config = dict(
    model='image classifier',
    crop_scale_min=0.7,
    num_classes=3,
    norm='layernorm',
    depths=[8, 8],
    kernel_size=3,
    downsampling='avg',
    mixing='mixup',
    label_smoothing=0.1,
    init='trunc_normal_002',
    shampoo_beta=0.99,
    steps=12900,
    batch_size=256,
    final_lr_fraction=0.01,
    warmup_steps=640,
)
Rows from block 12 of a small image classifier, named by matrix and row number. Each number is 128 + 24 x the weight over its row's rms, rounded and kept within 0 to 255. All counts start at 0. After the name is the row's rms in percent of the matrix's.
Before each channel's rows are labels from the 100 images, of 14848, where the channel reaches its highest value: "strongest on" is what is common among them; "colour at peak" is the nearest of a few named colours to the mean colour under the peak. Only what is clearly more common there than usual is listed. The data: telescope images of galaxies (Galaxy Zoo DECaLS). In brackets: how many of the 100, against the usual share in percent.
# conv: 3x3 conv (model.blocks.12.conv.weight, 128x128x3x3, each kernel summed), inputs 64-127

strongest on: roundness: round (64 vs 20.3)
colour at peak: grey (54 vs 6.1); brown (42 vs 12.7)
conv.43 080 [138 159 119 127 113 113 132  91  92 116 123 115 109 115 145 139 112 125 118 156 123 210 163 157 178 120 122 118 147 104 161 130 164 141 122 143  88 160 140 167 119 102 116  92 168 124 146 142 123 168  96 133 155 141 115 134 108 153 134 145 115 124 127 141]

strongest on: roundness: cigar-shaped (45 vs 8.1); edge-on disk: yes (44 vs 5.2)
colour at peak: brown (60 vs 12.7); grey (26 vs 6.1)
conv.84 096 [ 99 126 108 159 137 115 104 140  70 124  67 129  88 126 122 154 152 163 157 180 104 160 114 159 110 138 134 132 104 159 123 105 146 177 110 101 144  93 132 117 145  91 132 136 130 101 156 118 145 120  82  99 182 154 117 128 114 114 122 110 157 113 135 131]

strongest on: roundness: cigar-shaped (45 vs 8.1)
colour at peak: brown (32 vs 12.7); grey (27 vs 6.1)
conv.6 080 [130 141  71 137 135  93 127 129 109 132 169 148 151 131 135 148 117 137  92 153 155  99 122 118 127 104 166 139 153 138 126 149 139 111 157 132 158 104 118 127 129 138 173 128 160  93 196 141 110 166 113  93 144 108 161 102 112 136 123 142 135 134 189 158]

strongest on: roundness: in between (79 vs 33.9)
colour at peak: grey (81 vs 6.1)
conv.115 091 [137 129  97 142 131 105 136 156 150 107 152 148 142 164 128  87 137 122 127 128 124 152 106 120 144 110  71 166 137 141 144 109 130 180 117 123  88 127 117 130  96 101 127  77  94 113 126 119 132 110 117 105 134 163  76 169 137 157 132 127 129 122  99 143]

strongest on: roundness: cigar-shaped (59 vs 8.1); edge-on disk: yes (26 vs 5.2)
colour at peak: brown (42 vs 12.7); grey (35 vs 6.1)
conv.23 109 [160 118 128 119 159 124 138 120 103 168 173 104 107 108 161 112  91 134  84 139 130 142 122 126 137 100  75 131  82 103 121 147 128  95 102 125 135 139 104 109 161 139 113 179 119 153 138 124 114 143 154  96 120  94 163 180 128 111 113 127  94 121 166 144]

strongest on: roundness: round (90 vs 20.3)
colour at peak: brown (38 vs 12.7); grey (34 vs 6.1)
conv.74 109 [148 118 128 107 151 132 152 128 159 134 112 157 157 170 145 111 114 177 169 163 134 147 114 101 148 137 134 116 110 146 100 138 100 165 136 135  92 170 109 172 139 128 164 114 146 120 103 126  97 178 148 102 106 148 157 136 112 149 130 138 188 102 145 112]

strongest on: roundness: round (65 vs 20.3)
colour at peak: brown (56 vs 12.7)
conv.58 086 [132 130  93 122  91 130 114 139 129  91  77 135 152 154 178 160 157  95 119 158  95 131 102 110  98  68  99 131 119  91 116  90  94 124 139 131 154 157 133 147  98 146 141 141 116 105 153 127  92 136 134 145 115 132 123 120 110 170 125 131 156  75 161 103]

strongest on: roundness: cigar-shaped (64 vs 8.1); edge-on disk: yes (28 vs 5.2)
colour at peak: brown (56 vs 12.7); grey (33 vs 6.1)
conv.10 113 [124 128 148 128  82 108 144  74 110 141 120 145  85 117 143 121 183 132 122 106 147 125 136 127 121 135 120 135 108 148 133 123 173 106 141 158  92  99 112 196 127  98 142 157 104 129 113 133 132 171 123 142 138  74  96 109 148 121 153  92 149 108 163 133]

strongest on: roundness: in between (91 vs 33.9)
colour at peak: grey (64 vs 6.1); brown (33 vs 12.7)
conv.89 103 [122 108 140 156 121 123 190 168 109  93 174 135 142 161 162 123 115 118 183 110 115 107  73 113 133 105  92 156 136 148 129 166 130  98 118 173 158 132 104 146 131 100 118 113 172 109 139 133 147 134 136 115 135 110 118 145 147 173 113 127 110 119 102  97]

strongest on: roundness: in between (63 vs 33.9)
colour at peak: grey (36 vs 6.1); brown (30 vs 12.7)
conv.94 099 [149  92  50 128 146 102  85 125 116  82 158 161 138 123 143  98 120  90 142 135 156 128 142 137 122 141 123 150 164  85 152 154 137 141 130  74 140 113 100 105 111 109 124  91 143 134 154  99 103 132 127 157 128 115 151  98 116 149  84 159 135 107 119 118]

strongest on: roundness: cigar-shaped (72 vs 8.1)
colour at peak: brown (53 vs 12.7); grey (30 vs 6.1)
conv.95 105 [122  93 123  99 123 129 113 123 114 118 124 169  97 147 106 156 103 172 148 165 132 114 132 133 144 174 126 127 153 121 124 120 104  75 116 167 108 128 157 140 158 133 106 150 146 149 106 149 106 150 126 103 133  93 112 123 147  64 136 148 131 176 159 131]

strongest on: roundness: round (69 vs 20.3)
colour at peak: brown (35 vs 12.7)
conv.9 098 [145 114 114 145 168  92 135 166 116 174 134 127 109 126 148 126 126 133 144 160 151 149 124 104  72 168  65 169 168 128 118 134 140 109 118 160 111 137 130 114 156 113 109 102 126 171 125 102 115 121 119 149  97 146 127 126  98 122 111 129 132 117 156 112]

strongest on: roundness: in between (65 vs 33.9)
colour at peak: grey (57 vs 6.1); brown (33 vs 12.7)
conv.46 098 [178 151 132 139 154  99 106 134 127 140 146 160 118 149 147  85 108 111 152 165 142 122 136 125 127 121  78 153 143 157 119 124 108  87 162 101 135 123 127 131 118 156 129 139 153 145  87 119 145 138 123 146 145 155 128 104 126 164 109 119 112 136 115 146]

strongest on: roundness: round (94 vs 20.3)
colour at peak: brown (56 vs 12.7)
conv.7 104 [130 129 137 123 164 109 145 154 160 149 125 132 180 126 132 137 113 150 109 175 159 144 132  95  97 141 118 156 133 121 117 163 165 127 140 121  83 146 113 128 132 148 133 131 177 124 121 155  96 134 124 118 150 167 133 141 123 147 128 124 120 115 145 118]

strongest on: roundness: in between (90 vs 33.9)
colour at peak: grey (63 vs 6.1)
conv.50 110 [140 109 118 152 117 116 136 149 137 109 173 129 163 175 177 175 130 173 120  92 150 109 161 126 111 140 137 169 114 189 138 134 144 134 127 125 140 136 180 104 127 159 107 123 137 118 128 130 101 119 131 108 175 128 103 161 148 135 150  95 115 109 159 139]

strongest on: roundness: round (73 vs 20.3)
colour at peak: grey (67 vs 6.1)
conv.32 093 [149  74 148 178 108 134 156 112 127 140 190 147 141 142 139 152 142 127  89 152 158 137 120 117 114 114 134 127 137 169  93 135  84 130 150 167 106 120 121 153 136 101 125 136 150 141  91 160 138 165 111 126 162 155  97 167 125 131 114 116 124 161 137 154]

strongest on: roundness: in between (71 vs 33.9)
colour at peak: grey (62 vs 6.1)
conv.8 104 [156 142 144 107 132 117  77 129 131 117 164 183  94 106 168 133 113 111 126 160 111 119 124 137 106  81 105 133 136 115  96 140  60 200 113 121 124 133  90  97 136 121 157  76 118  91 139 132 129 125 120 117 106 141 134 127 109 143 152  95  84 131 108 149]

strongest on: roundness: cigar-shaped (60 vs 8.1); edge-on disk: yes (34 vs 5.2)
colour at peak: brown (64 vs 12.7)
conv.76 120 [101 136 150  89 116 133 134 109 125 158 145 115 126 134 103 110 116 116 123 122 138 122 149 105  81 149 115 147 145  95 179 141 175 117 107 161 166 135  99 165 109 133 132 134 120 137 136  93 143 131  96 145 116 144 118  87  62 126 136 124  73 131 140 148]