A small image classifier, trained from scratch.
Training: 12900 steps, held-out accuracy 84%.
Data: trained on telescope images of galaxies (Galaxy Zoo DECaLS), 22083 training examples, 149.5 epochs.
Rows from block 7 of a small image classifier, named by matrix and row number. Each number is 128 + 24 x the weight over its row's rms, rounded and kept within 0 to 255. All counts start at 0. Numbers have three digits each. After the name is the row's rms in percent of the matrix's.
After each channel's rows are labels from the 100 images, of 14848, where the channel reaches its highest value: "peak at" is the part of the image that holds the peak. Only what is clearly more common there than usual is listed. The data: telescope images of galaxies (Galaxy Zoo DECaLS).
# conv: 3x3 conv (model.blocks.7.conv.weight, 64x64x3x3, each kernel summed), inputs 0-63

conv.46 102:120112073167121118116105137120105125149144092177107102135099147126149136102171117142154171143114136141169115159105104140128154137142156129104147091109117096129191118107121147119087149108132134
peak at: middle left; top left

conv.55 091:121136123137093131144094141135115142120142136106147129177141118104099135165142098117117140123116122142111095134138208112178157190151120153140109116125134145124075125117102132177107141122124153
peak at: centre

conv.51 118:131128121094123127132127110125102115141124134118122137136108124137131148136118110143138150111163107143131172121134177192151145116214116121127147152094123168141136136059114124107088099147133147
peak at: middle right

conv.5 097:159163116138124149105121153164119153115100109139115133159136122079101055122107154132133118153103128102090140115132159151126107162116157125152161158129149138179175135129140119142125144088128114
peak at: middle right

conv.50 092:174095140140125094139161108148140169140113113139110136145138125136083149122152116160064105128106123089132114119151128126073119128144142119128157160128123151175098116082120118143128102178125132
peak at: middle right

conv.60 087:127117123105125143129142082174158132124139142143147147126169124135160107122150208135100133150094102112106154115141147111087147116114127143117179123131143108117143147147119094135089100137075124
peak at: middle right

conv.27 106:113146200128117174079095085169117140158099101170127091124134142110140150111147107137148151136163103123119104103147115132105133131149129137128123140158132121113095123133117129147095145180113154
peak at: top centre

conv.15 103:155122138152100106148102125117134131119113124154119104072111165135140082089144113163208136119130084129132164121119128107128146166136138120084122120144139147120145107139131153091154112167118110
peak at: bottom centre

conv.32 110:141129149105142161107106124138168122127159123151137152069132150112058146140117091161158132166099150112115140118102119097121137143118128160118085112163129109169132142136108101125168154117117153
peak at: centre

conv.45 089:144155130092112114174143108133143119115122115135113098089106136165193109106118128175112117106083136144162089145131096145136117095137096090101135094148114085122106113134095126139130112144149122
peak at: top right

conv.19 082:167147090115150103105144112122102145156126171123139129100108125126103150102128116145077124155086141133135162147101128130134183139098137128149089127175092176115122099131077117126117137125130145
peak at: middle right

conv.35 091:170148134112088126123171136118135142124162152143099134106133120138136121119131111105134148133182110145131126169158107134104119112155107155180136142185074086093136137107087123132112146101114116
peak at: top centre

conv.1 097:091127090120146097125069168139148150131163128144136149098128117133169125129147140123135166168115078112125135153150115104128110136179138113144146120116149123108117095156115131133063093101117138
peak at: middle right; centre

conv.4 104:121125152136110167112132134138105140114146103121147141172121140069122108144153145093177118123108112149103152156131077097135133182111142138159123117123153122143088121099132144075090161128141126
peak at: middle left

conv.0 107:140168172115152150149148088112137145090139111170103142117138163135169125120165155097118127114117067151125135116119153124132126130145147161100129094100142157102160174116106132114140133103090136
peak at: middle right

conv.54 095:133155097152112099152160149126101139101102118155134096144132153110184117129166107131143177152125144153122124127123128100142092138121136111170168135126157119074139152111170117098101135096138095
peak at: middle right

conv.40 091:136143160114131111131164162138152153167091136148138075138118141092131108139140076098145152133069134153124090103114130134089147100120131150142081108162099134160128124118102132130114115092141134
peak at: top left

conv.22 093:146149087112068131141125136127153131140171139117132088135133156096122171171105130138165124142103136102124124156122080077079133154115110129153142144138118118128111116137090144153174134148151137
peak at: middle left; centre

conv.23 094:141112100139128120123129124218097125127137147132086163139124117092136121157134111156138162172093143143111092125144101137140128119113141174155146166112138163154132157094132097147126112106120115
peak at: middle right

conv.36 088:143133139094068136119120137127139156093054118143130173122115110121119125136118137143144142106116107149125109135133125172156093124105136157104120109121162120078158157121163133168127117139143181
peak at: centre

conv.56 098:139128149164171099100119142207099128131128135125152114151112139096108122134129144118127136116137089162140135139136149136173151085147155159125115112076158112134164152080138124156102122129127135
peak at: middle left

conv.11 100:161151153173126197115110112129121108132112140146159142079127103137082159107125118152137158123147070152135125097115119151120160118125114107067133139092127146149137117123112127104118156114118113
peak at: top centre