config.toml
color_jitter = 0.2
stem = "deep"
widths = [64, 128]
downsampling = "avg"
init = "trunc_normal_002"
optimizer = "soap"
shampoo_beta = 0.99
eps = 1e-08
max_precond_dim = 1536
adamw_lr_other_params = 0.0018
grad_clip = 1.0
final_lr_fraction = 0.01
weight_decay = 0.0
Rows from block 13 of a small image classifier, named by matrix and row number. Each number is 200 + 20 x the weight over its row's rms, rounded and kept within 0 to 999. All counts start at 0.
After each channel's rows are labels from the 100 images, of 14848, where the channel reaches its highest value: "top examples" is what is common among them; "patch colour" is the nearest of a few named colours to the mean colour under the peak. Only what is clearly more common there than usual is listed. The data: telescope images of galaxies (Galaxy Zoo DECaLS). In brackets: how many of the 100.
# conv: 3x3 conv (model.blocks.13.conv.weight, 128x128x3x3, each kernel summed), inputs 64-127

conv.21,205,205,240,179,217,176,208,224,190,201,199,179,166,223,174,191,203,261,200,213,212,223,146,231,216,204,179,212,189,206,169,175,187,205,191,226,212,210,183,199,205,217,193,163,190,222,224,182,193,177,185,210,219,172,223,174,218,231,214,165,189,163,190,211
top examples: roundness: in between (68)
patch colour: brown (72)

conv.55,176,190,184,186,187,204,230,229,165,225,213,183,213,203,210,150,207,212,213,178,163,169,179,209,196,193,203,192,189,204,195,193,196,235,173,208,199,171,213,199,183,192,179,200,221,198,197,161,216,199,200,197,230,216,214,194,224,170,196,179,199,180,194,196
top examples: edge-on disk: yes (30)
patch colour: brown (41)

conv.45,201,214,167,202,212,196,187,200,202,191,188,218,198,197,188,199,205,195,212,197,185,168,237,233,229,180,174,238,219,196,193,199,185,161,234,221,210,170,183,192,199,206,170,200,161,189,162,273,191,222,196,211,219,161,183,185,182,225,171,197,176,184,230,215
top examples: roundness: cigar-shaped (43)
patch colour: brown (51); grey (41)

conv.80,175,172,203,213,195,215,214,208,190,198,175,200,213,199,188,186,184,189,198,220,219,170,189,164,209,224,202,212,184,234,210,193,190,172,207,229,205,190,201,222,196,171,171,211,197,178,225,179,189,178,190,164,252,219,225,208,193,194,222,209,218,183,183,216
top examples: roundness: cigar-shaped (25)
patch colour: brown (32); grey (30)

conv.81,176,222,190,192,172,200,211,210,193,210,207,182,233,226,215,186,228,203,199,219,260,201,210,238,210,207,214,193,211,228,192,201,230,215,184,177,218,157,201,219,199,155,192,233,194,187,162,201,182,199,220,238,198,221,206,184,179,171,196,181,189,179,177,155
top examples: roundness: cigar-shaped (62); edge-on disk: yes (29)
patch colour: brown (65)

conv.52,188,210,209,202,165,189,203,185,203,216,209,184,231,199,222,198,170,181,207,183,206,238,211,240,213,183,197,201,220,175,196,194,199,184,242,186,210,210,234,203,217,192,177,222,227,205,208,181,158,207,178,208,186,174,192,201,187,184,241,224,199,152,186,187
top examples: shape: featured or disk (62); edge-on disk: yes (58); roundness: cigar-shaped (35)
patch colour: brown (62)

conv.78,203,170,202,210,181,215,213,206,182,192,209,171,237,200,172,173,205,223,195,189,187,206,230,201,212,188,189,200,180,210,202,193,206,186,205,241,227,193,216,211,155,164,190,252,206,207,223,209,195,191,233,179,235,237,214,221,226,202,237,196,161,197,194,203
top examples: edge-on disk: yes (46); roundness: cigar-shaped (41)
patch colour: brown (31)

conv.30,194,203,181,187,191,220,224,181,244,219,188,192,153,225,192,180,189,169,201,223,202,229,189,212,184,241,171,197,193,183,190,186,188,178,206,234,203,198,212,229,200,202,198,195,210,207,196,197,175,246,214,246,202,232,206,201,207,174,234,220,197,195,174,207
top examples: roundness: in between (83)
patch colour: brown (30)

conv.69,189,188,195,207,188,178,195,211,171,167,213,195,227,209,216,195,183,189,217,207,209,208,203,167,210,202,220,212,189,202,218,169,188,161,214,180,199,186,199,194,175,191,185,224,209,215,172,190,177,179,177,189,211,268,197,177,201,206,205,200,161,194,175,183
top examples: roundness: cigar-shaped (70)
patch colour: brown (59); grey (25)

conv.11,174,197,216,192,182,176,180,151,208,194,190,188,218,209,218,178,191,190,197,188,191,201,178,156,196,190,164,198,202,196,203,178,200,181,205,184,200,210,223,197,169,191,278,231,197,204,179,195,184,173,170,209,216,188,227,195,203,161,194,231,233,214,208,236
top examples: roundness: cigar-shaped (67); edge-on disk: yes (26)
patch colour: brown (66)

conv.42,225,205,220,170,205,228,236,199,205,200,166,182,170,244,227,162,199,193,215,165,222,175,232,214,215,206,211,184,227,157,199,210,207,181,204,193,225,184,213,169,198,199,195,231,196,224,184,207,197,169,184,190,207,213,199,230,218,196,230,186,178,203,198,183
top examples: roundness: round (47)
patch colour: brown (34)

conv.73,174,209,203,175,191,221,214,215,167,187,230,247,167,194,216,213,204,215,196,202,209,223,161,202,186,189,209,224,194,188,169,195,205,201,204,181,209,223,223,180,187,224,229,179,212,213,231,188,222,219,209,180,216,231,210,201,189,197,188,186,200,203,212,193
top examples: roundness: round (79)
patch colour: grey (77)

conv.94,170,172,195,195,186,225,219,187,211,213,206,194,198,205,173,204,208,212,186,180,185,189,161,168,223,225,210,201,174,213,222,201,211,170,194,186,187,165,214,219,209,178,187,219,168,197,212,200,197,216,197,186,208,173,196,221,201,213,204,205,150,159,174,187
top examples: roundness: cigar-shaped (36); edge-on disk: yes (26)
patch colour: grey (42); brown (38)

conv.58,221,176,208,220,206,194,171,162,202,184,204,192,178,235,189,236,204,196,203,224,192,216,204,209,182,193,208,178,188,195,159,207,197,228,196,212,220,198,182,200,221,216,237,209,194,194,217,207,210,180,209,224,214,184,193,198,168,196,192,161,174,202,204,165
top examples: roundness: round (83)
patch colour: brown (32)

conv.93,199,224,188,196,152,197,208,231,214,176,265,211,217,259,156,204,207,215,203,190,201,173,234,214,230,204,207,232,234,199,202,210,205,202,248,233,211,171,221,184,189,217,204,196,212,177,215,201,231,205,200,201,198,242,172,203,200,202,187,226,225,219,204,213
top examples: roundness: round (89)
patch colour: grey (67)

conv.72,194,238,191,186,162,205,214,205,216,175,168,181,214,197,207,205,187,201,179,196,200,234,180,188,202,204,194,180,182,182,183,183,216,183,227,212,207,213,205,177,189,225,208,196,227,216,194,198,181,160,204,166,221,238,201,233,200,204,204,203,163,210,214,220
top examples: roundness: cigar-shaped (63); edge-on disk: yes (34)
patch colour: brown (65)

conv.89,211,178,226,207,221,218,201,204,208,188,180,191,188,197,207,198,201,166,206,186,199,236,172,204,164,211,168,232,172,189,237,172,180,176,230,183,191,206,175,238,208,185,199,183,193,152,240,223,215,222,230,175,206,213,203,199,206,198,183,187,222,226,216,193
top examples: roundness: round (74)
patch colour: brown (49)