A small image classifier, trained from scratch.
Model: 1.43M parameters, 24-pixel images, arch vgg, norm layernorm, activation relu, depths [8, 8], widths [64, 128].
Training: soap at rate 0.0025, batches of 256, held-out accuracy 84%.
Data: trained on telescope images of galaxies (Galaxy Zoo DECaLS), 22083 training examples, 149.5 epochs.
Rows from block 7, named by matrix and row number. Each number is 128 + 32 x the weight over its row's rms, rounded and kept within 0 to 255. All counts start at 0. Numbers have three digits each. After the name is the row's rms in percent of the matrix's.
# conv: 3x3 conv (model.blocks.7.conv.weight, 64x64x3x3), inputs 0-4, a 3x3 kernel for each
conv.0 096:138148127122122120160113149108125177191125136104172179185102109152203144073244121147125088090066125171126163129139118108133091195172168
conv.1 102:195114131042082106118138098146127161098104096119167131068119132075095154147116115154144141143081151107116087113183125146108121133169114
conv.2 097:116099128131119135191108100119076153116109133107126091154081111115068119116138179175112126108074103151140091136131120152135126125120146
conv.3 112:136087150138140158119135149129187118106143159139182101134095163103155115127175069113159134130124102103120152135088140081182100092185135
conv.4 102:122084137135143195155075079167140100066152145140104126133136147149105177141135118148120127169136138108145093125114107115155096121144106
conv.5 097:135076124118134169191126194095151163114203206126086138127142053165147155075125118127122144145136107160130119149099100112110154117131164
conv.6 091:109110145132123122172100147169122070087176129121115161057130135124094141161086107141155153174096156103112133140140154107076127136091156
conv.7 112:111106102118174144131083142090131122108133164148087130149158151096113100163092156083135169165163122186087122129137100149100143158142109
conv.8 107:100123111155114170080075146105147144162081083119139140115136128073177217137093154095163109115184112128100151130120132108094110167133109
conv.9 100:122117125163089070077141176117130132182142155106156113083140196123137088212131109180224138040103106099118160157111142107109145138147072
conv.10 103:121159127192145115121081184109118154161067124094099090134099148097147198113110092131068082119176144137165175124095139128131089158089152
conv.11 102:172167111182112137066236090138092099079177146137172193062173132161095163162162133143187119076115094168235179118118133122136114158137108
conv.12 122:132137159089121125164077063111123140124124129119158106198130125116137064054126145111119132120080099116157152127136117139107119162148119
conv.13 091:148132145153159119098118136110088175097116057115115170117102062105141123131188138122102148156169111151126100096098133155134169091136169
conv.14 099:138102142074143156152108114159099202097104096099091145174182125128157150119149192124026103131141153186114087110100078083178111119132175
conv.15 094:191130150105128130174095158076083148168138140096154124083175146117159129126111144104136204131090228154122081117110124079126080106128167
conv.16 092:150100188157118090182153139197077146097156127060098139140081103134116114096136126104158126130124187106173108179116088138162211124151132
conv.17 112:115055178135157113120090160087077106159161121129135121103179141064120154090181114191082162196114126114109131160057159102162135129152122
conv.18 104:111095161168090111113101130097155134139137104128089151101127108107114108139105109102125140095132071088153149193143102077094128154134098
conv.19 097:162140147141168098108139169126148158179129109132142090121123104091148076145119106154067121125184166073100123108212147184151144099125050
conv.20 099:111180132112169081160130168122125065152077154148143159178183150161071136153089084130118138106090100133119106106201124094156081113155139
conv.21 130:129098132121034095153096117110112109139081125102105167155091093109076136099166136085168126115102141101152114095159123121127110108139123
conv.22 092:105139162171149081148132131103168202067154123122152139149091135145136119045100078187073125136120095115132108093097099085067196110096087
conv.23 113:122130089186161139136057171132145211099137080110100091150131068099090147151073156128098148168150141154080120130134125097102130152120163
conv.24 097:165166107119092114119119088130103138179191123159118153110118108097117090171092096141091154059162117148178119077142146132122141152089167
conv.25 095:167122058149141159127100172109127139124146159107143091124122149140222073124081179117104140082127148136168127117159107148149137127102178
conv.26 108:087142177145167088112152178125095143148084103165106174143151115111125084087129089148145087157129146102184170105147110137132141165146141
conv.27 095:107166131134077079114099185051206121150104130137164163148147152137165193185166153143145147157122129138059112104131123084072113183126171
conv.28 106:191169067100125135090162157186159135166117179125099085111112094145102105143106114101123142151086120108147106150141171174130119143137119
conv.29 106:096120150116160137130184118202129086141113121098086183160099105146127085094182154124152128100160140162051119106129138160103164143196131
conv.30 096:125120106144164180100087140100196087097111145116185096165111120085110162089115133140166120153141168186098115120172108162064153118123167
conv.31 087:135123153087175106174128164127103122117195119150112119056136108148101109202116131122184176103120169143084114077085124098119157100129102
conv.32 099:141079171132137142127143134124150123092164141120113128084145113165156149138128160197078100154097123076108124138154191119107095134167103
conv.33 076:158193153138152154170106137153129152094100150096133126163145122150152138088105094133111131118119178108111133139190145097124126137092094
conv.34 107:134145146139171150140099134136134118175120101101125188156083142139124203135111101104101141109142185115152124117159104133183089115112143
conv.35 088:141127113130184169190130127156093102223147108140153106127147158135096108182093128131112128088112143167110099142078048089112122146129133
conv.36 084:151131141081149063172145174145102132094162114174129118116090121205120038135186184111091153085186140138055063120088106073082125099136092
conv.37 113:131083129135113135065165170148095128114154181100155124112136114105166109138129114152149123073128135149139134143139092144148202084090083
conv.38 097:125185108121072140129082182105195152155095120124138096124176129183127125111101101124093129215196127045176163106111096121119133127194219
conv.39 097:131112113147114178204080129087109107064183187142181150074111115110162126131106197200175105088185141089148168118139152103110149160087138
conv.40 108:096107106076172182174133133145169177178100109090159071126160129172146124112143137117085126142110136163130099088182097143126137123117148
conv.41 100:155143103123176127143138149155149126179160094109129188167074137178145170166138112145190075167110125137127152158167135139146125171121143
conv.42 095:112121151108115144135118161158127148105081165161114132108171141116175103118098115164110102171165159099129144177126124120091119117148115
conv.43 104:142141108115192138124068157123132115156096142096104116130084094159149115107152137147116120164100110094184154119113141151102129130094128
conv.44 096:153063092106093124188096149134118183115148160085129168131127108071159133160102091146085178131151102068148111088149130120151121172154143
conv.45 099:195086112064186113176136136061141149115140138176157165125169092142105186067160110118076148091077121117139146121129106095078169084172143
conv.46 108:110133173158104128153048118058104168172074140144110127073099150134062135111106091170157168141108162102154124102116110152108076107155202
conv.47 096:158091129081148149121125148163106133088160192159092115187143205177195103123132106170122160057130120111175124107062143200179131107088186
conv.48 109:187078113047112182110148122133109138125149157096129134134154056113095135093121140094091161107125149099072141117119073163101111095130181
conv.49 110:175127112048080084156112121123105182099125141203132099125116148151124106168148083162126120143133068146139148151198150154079085138103121
conv.50 094:138166189094138156181119136115164136158065140059104094093156106108088168133154189098114137197132119146129124163165136166116101095108091
conv.51 088:101110162144128090147111174133107165141130100072169135115149110131126096122127141099072086103098181122100121107126116195188126116059094
conv.52 100:156110109175096147108158142132108126137150142157140088131111098163117131130132107115145107124124165128076129114166102135131110192143126
conv.53 082:165164143144114116090135109136126072071162164108095120134138100187110180111198115150080068106097123088108155141110124130114139076141117
conv.54 109:161102102133141127168116118128141144191163135078096162101072186104079091152160107135113126089129169180183107082128158133118143142081116
conv.55 111:114144103124067165135182098110122133178117170121144080128098115161151092110169111171132121061118145110167155158039093144122122123113134
conv.56 089:087102168177099169164142089150130105164137107108143107145142125128147169128168085143113151164182163184115083127149140102151195131180151
conv.57 092:136154137060108152166127159130129136092123121142119075165121131197190142075129156162136097121098103147185203139114141038058101176075151
conv.58 114:078064176118119143086081133146170106152089104081139085087125119085139098183131094146141176186165112160080089135104173149171172075090124
conv.59 103:169164113171147095081160165077157173113124095188164144135142105113094085128093149112129108112112103139092165161120131122102125091161118
conv.60 091:124158155086102109177101137146105125142104089152121129115095148160094121148158096133120105167156125085070110090126120089139193149121115
conv.61 075:117165098096143180154149141117196063106153101092140181120101154125136129131152154060085116147177090090106134144113103128163134133139127
conv.62 082:151144177132169121119149143120141129099156143113138174129113109111135152156178100141127155135125089140085131154110115114176176155158097
conv.63 097:164193135164088132124158111156136069110102132098095160136106113124085112083150159164143149080099080153157178147112151148106149087114136